Rows from block 8 of a small audio embedding model, named by matrix and row number. Each number is 500 + 40 x the weight over its row's rms, rounded and kept within 0 to 999. All counts start at 0. Numbers have three digits each.
After each channel's rows are labels from the 100 clips, of 14976, where the channel reaches its highest value: "lies over" is the class under the peak; "responds to" is what is common among them. Only what is clearly more common there than usual is listed. The data: synthesized solo parts of chorales (CocoChorales). In brackets: how many of the 100.
# c30: last pointwise conv (model.blocks.8.c3.0.weight, 256x256x1), inputs 52-103

c30.179:538525500508479486500475453500500509500500443566549526500482441494517500562567557523556519548500502500500445449566466500455451604524500528515486500506446500
lies over: C4 (26)
responds to: bassoon (100); note C4 (32)

c30.80:459467486500468459449547477513500436552468523567506500493500467472584500502484500539500500500500500435500503500527500496657472546573549500571551560477550513
lies over: C4 (30)
responds to: bassoon (100); note C4 (39); note A#3 (26)

c30.194:446457415500455500456519372427531500442500505500527487476500420500577500500487500505412539545503533493597541469500500485550429478440485470500559558540528561
lies over: F#5 (26)
responds to: trumpet (88); note G5 (39); note F#5 (36)

c30.250:462489524465463556500500454500500503500468458483500510482500570589565452582533554566541474500500500500528414500469500500556508500500515587500462500500495500
lies over: C4 (31)
responds to: bassoon (100); note C4 (36)

c30.251:448518491533500419538483500559500578578550516554500497500498516459452500498500542500425480513398500459488501444424500567490500512461538500474471500500424500
lies over: C#5 (34)
responds to: violin (57); clarinet (43); note C#5 (34); note B4 (29)

c30.253:505500533522448471445422374456509504496503478500458523500485503536514510500500578548584454500456641473453465454519521488543590586500488500477488517495521500
lies over: G#4 (26)
responds to: viola (50); bassoon (34); note G#4 (29)

c30.33:437436484556473520456555500500494493464528500510479439478500444519536486546517500500544547500518473569573536500532510484641500500532533540429500455500423500
lies over: silence (99)
responds to: trombone (34)

c30.8:463601510500484487500542460481461562481505500429500481493479499500517500514536500454512543500528506534500478466500495437578500512500561524557511500479569481
lies over: C#5 (26)
responds to: violin (80); note C#5 (26)

c30.89:500596461544475451500516432529460579450509460522500500501553573500397459582532570488500500567580551537482453497541563558459503572487509463500460500540561465
lies over: A4 (40); A#4 (32)
responds to: violin (100); note A4 (43); note A#4 (42); note B4 (39)

c30.117:500417457497416486495500500548440508500500525537527495605525589441498500500500540500500540529564520528525544433500500595531500500472457431479545485518497512
lies over: silence (69)
responds to: oboe (32); trombone (27)

c30.193:485450439460500459470400500500509408448475498469446459454460525523508500493434536500593500547500514506513500500555543565622570500500581510427517500475468480
lies over: G5 (26)
responds to: flute (100); note F5 (32); note G5 (30); note D#5 (26)

c30.70:500545488482512512600500609509416547435598500475490448537500520530500500500500563444524500463480500500500500500567474449540500500563448500514523482500445500
lies over: A4 (42)
responds to: violin (55); note A4 (44); note B4 (37); horn (30)

c30.83:500616500446500434500453470466522500577500500500548515455558500526516483500466513479435456468501478486500463529500518523547541563500500463563500500492500474
lies over: G5 (41)
responds to: flute (100); note G5 (44); note F5 (31); note F#5 (27)

c30.22:559509582500533532467427500467500441500500503516528524526500500567455465500500500517548525520528516507500438500515553500449501500539451500477500500567500492
lies over: C4 (25)
responds to: bassoon (99); note C4 (31)

c30.168:461559500527500518522494506431500500500460467417500500500500500500469513485489543500515491500485500500460500500574566527554500508575493476555476543526541461
lies over: silence (29)
responds to: tuba (75); note A#3 (32)

c30.54:519500527431500590570566529555500474497447446511512444432525604500536511435493456478540467500505500500471485522487535503446633449500500429500500500500500530
lies over: silence (100)
responds to: trombone (31)

c30.27:469555500500474426547430570438472596470536547588517468486455500586508500504476524500468499545500519557565500491552500466500560500479489438547438500494451500
lies over: C#5 (33)
responds to: violin (100); note C#5 (33); note D#5 (32); note G5 (27)

c30.18:469498481550547500500523500420528500496487500566443449413500500463414500559506500428500505516500442580483471490500500657500435501500500500503430500428523477
lies over: A4 (30)
responds to: violin (85); note A4 (31); note B4 (30)

c30.169:456500500387411513500434512574549500447500438519500541511546500506546500533500500544550543542512500500500455497500474562441445500500500567464500536500441506
lies over: silence (34)
responds to: bassoon (64)

c30.142:531500483517527517459500602500500500596587491494577500562550423510520500476518532465500487484462489500491529470458407500378470485500500525469484550500453469
lies over: G5 (29)
responds to: flute (99); note F5 (36); note G5 (34); note D#5 (29)

c30.108:485500500516500541516500500500500557528458490529559459471500476445424527564500521560518422498496462500500452544434457500434415520516500500519500540536500500
lies over: G5 (36)
responds to: flute (99); note G5 (40); note F5 (30)

c30.171:457553447542500481495515473477500522437544527531571530500493480530559527536500428528366420480518475418408461500500463599533540500508547466431500609500509537
lies over: A4 (38)
responds to: violin (100); note A4 (40); note B4 (35); note C5 (31)

c30.98:500500475500490497489513478441514474539500500506500437500544450500500488596500503467474554500524524457609459500404500491545500553391433484427469478500378459
lies over: silence (31)
responds to: trumpet (100); note G5 (34); note F#5 (31); note G#5 (26)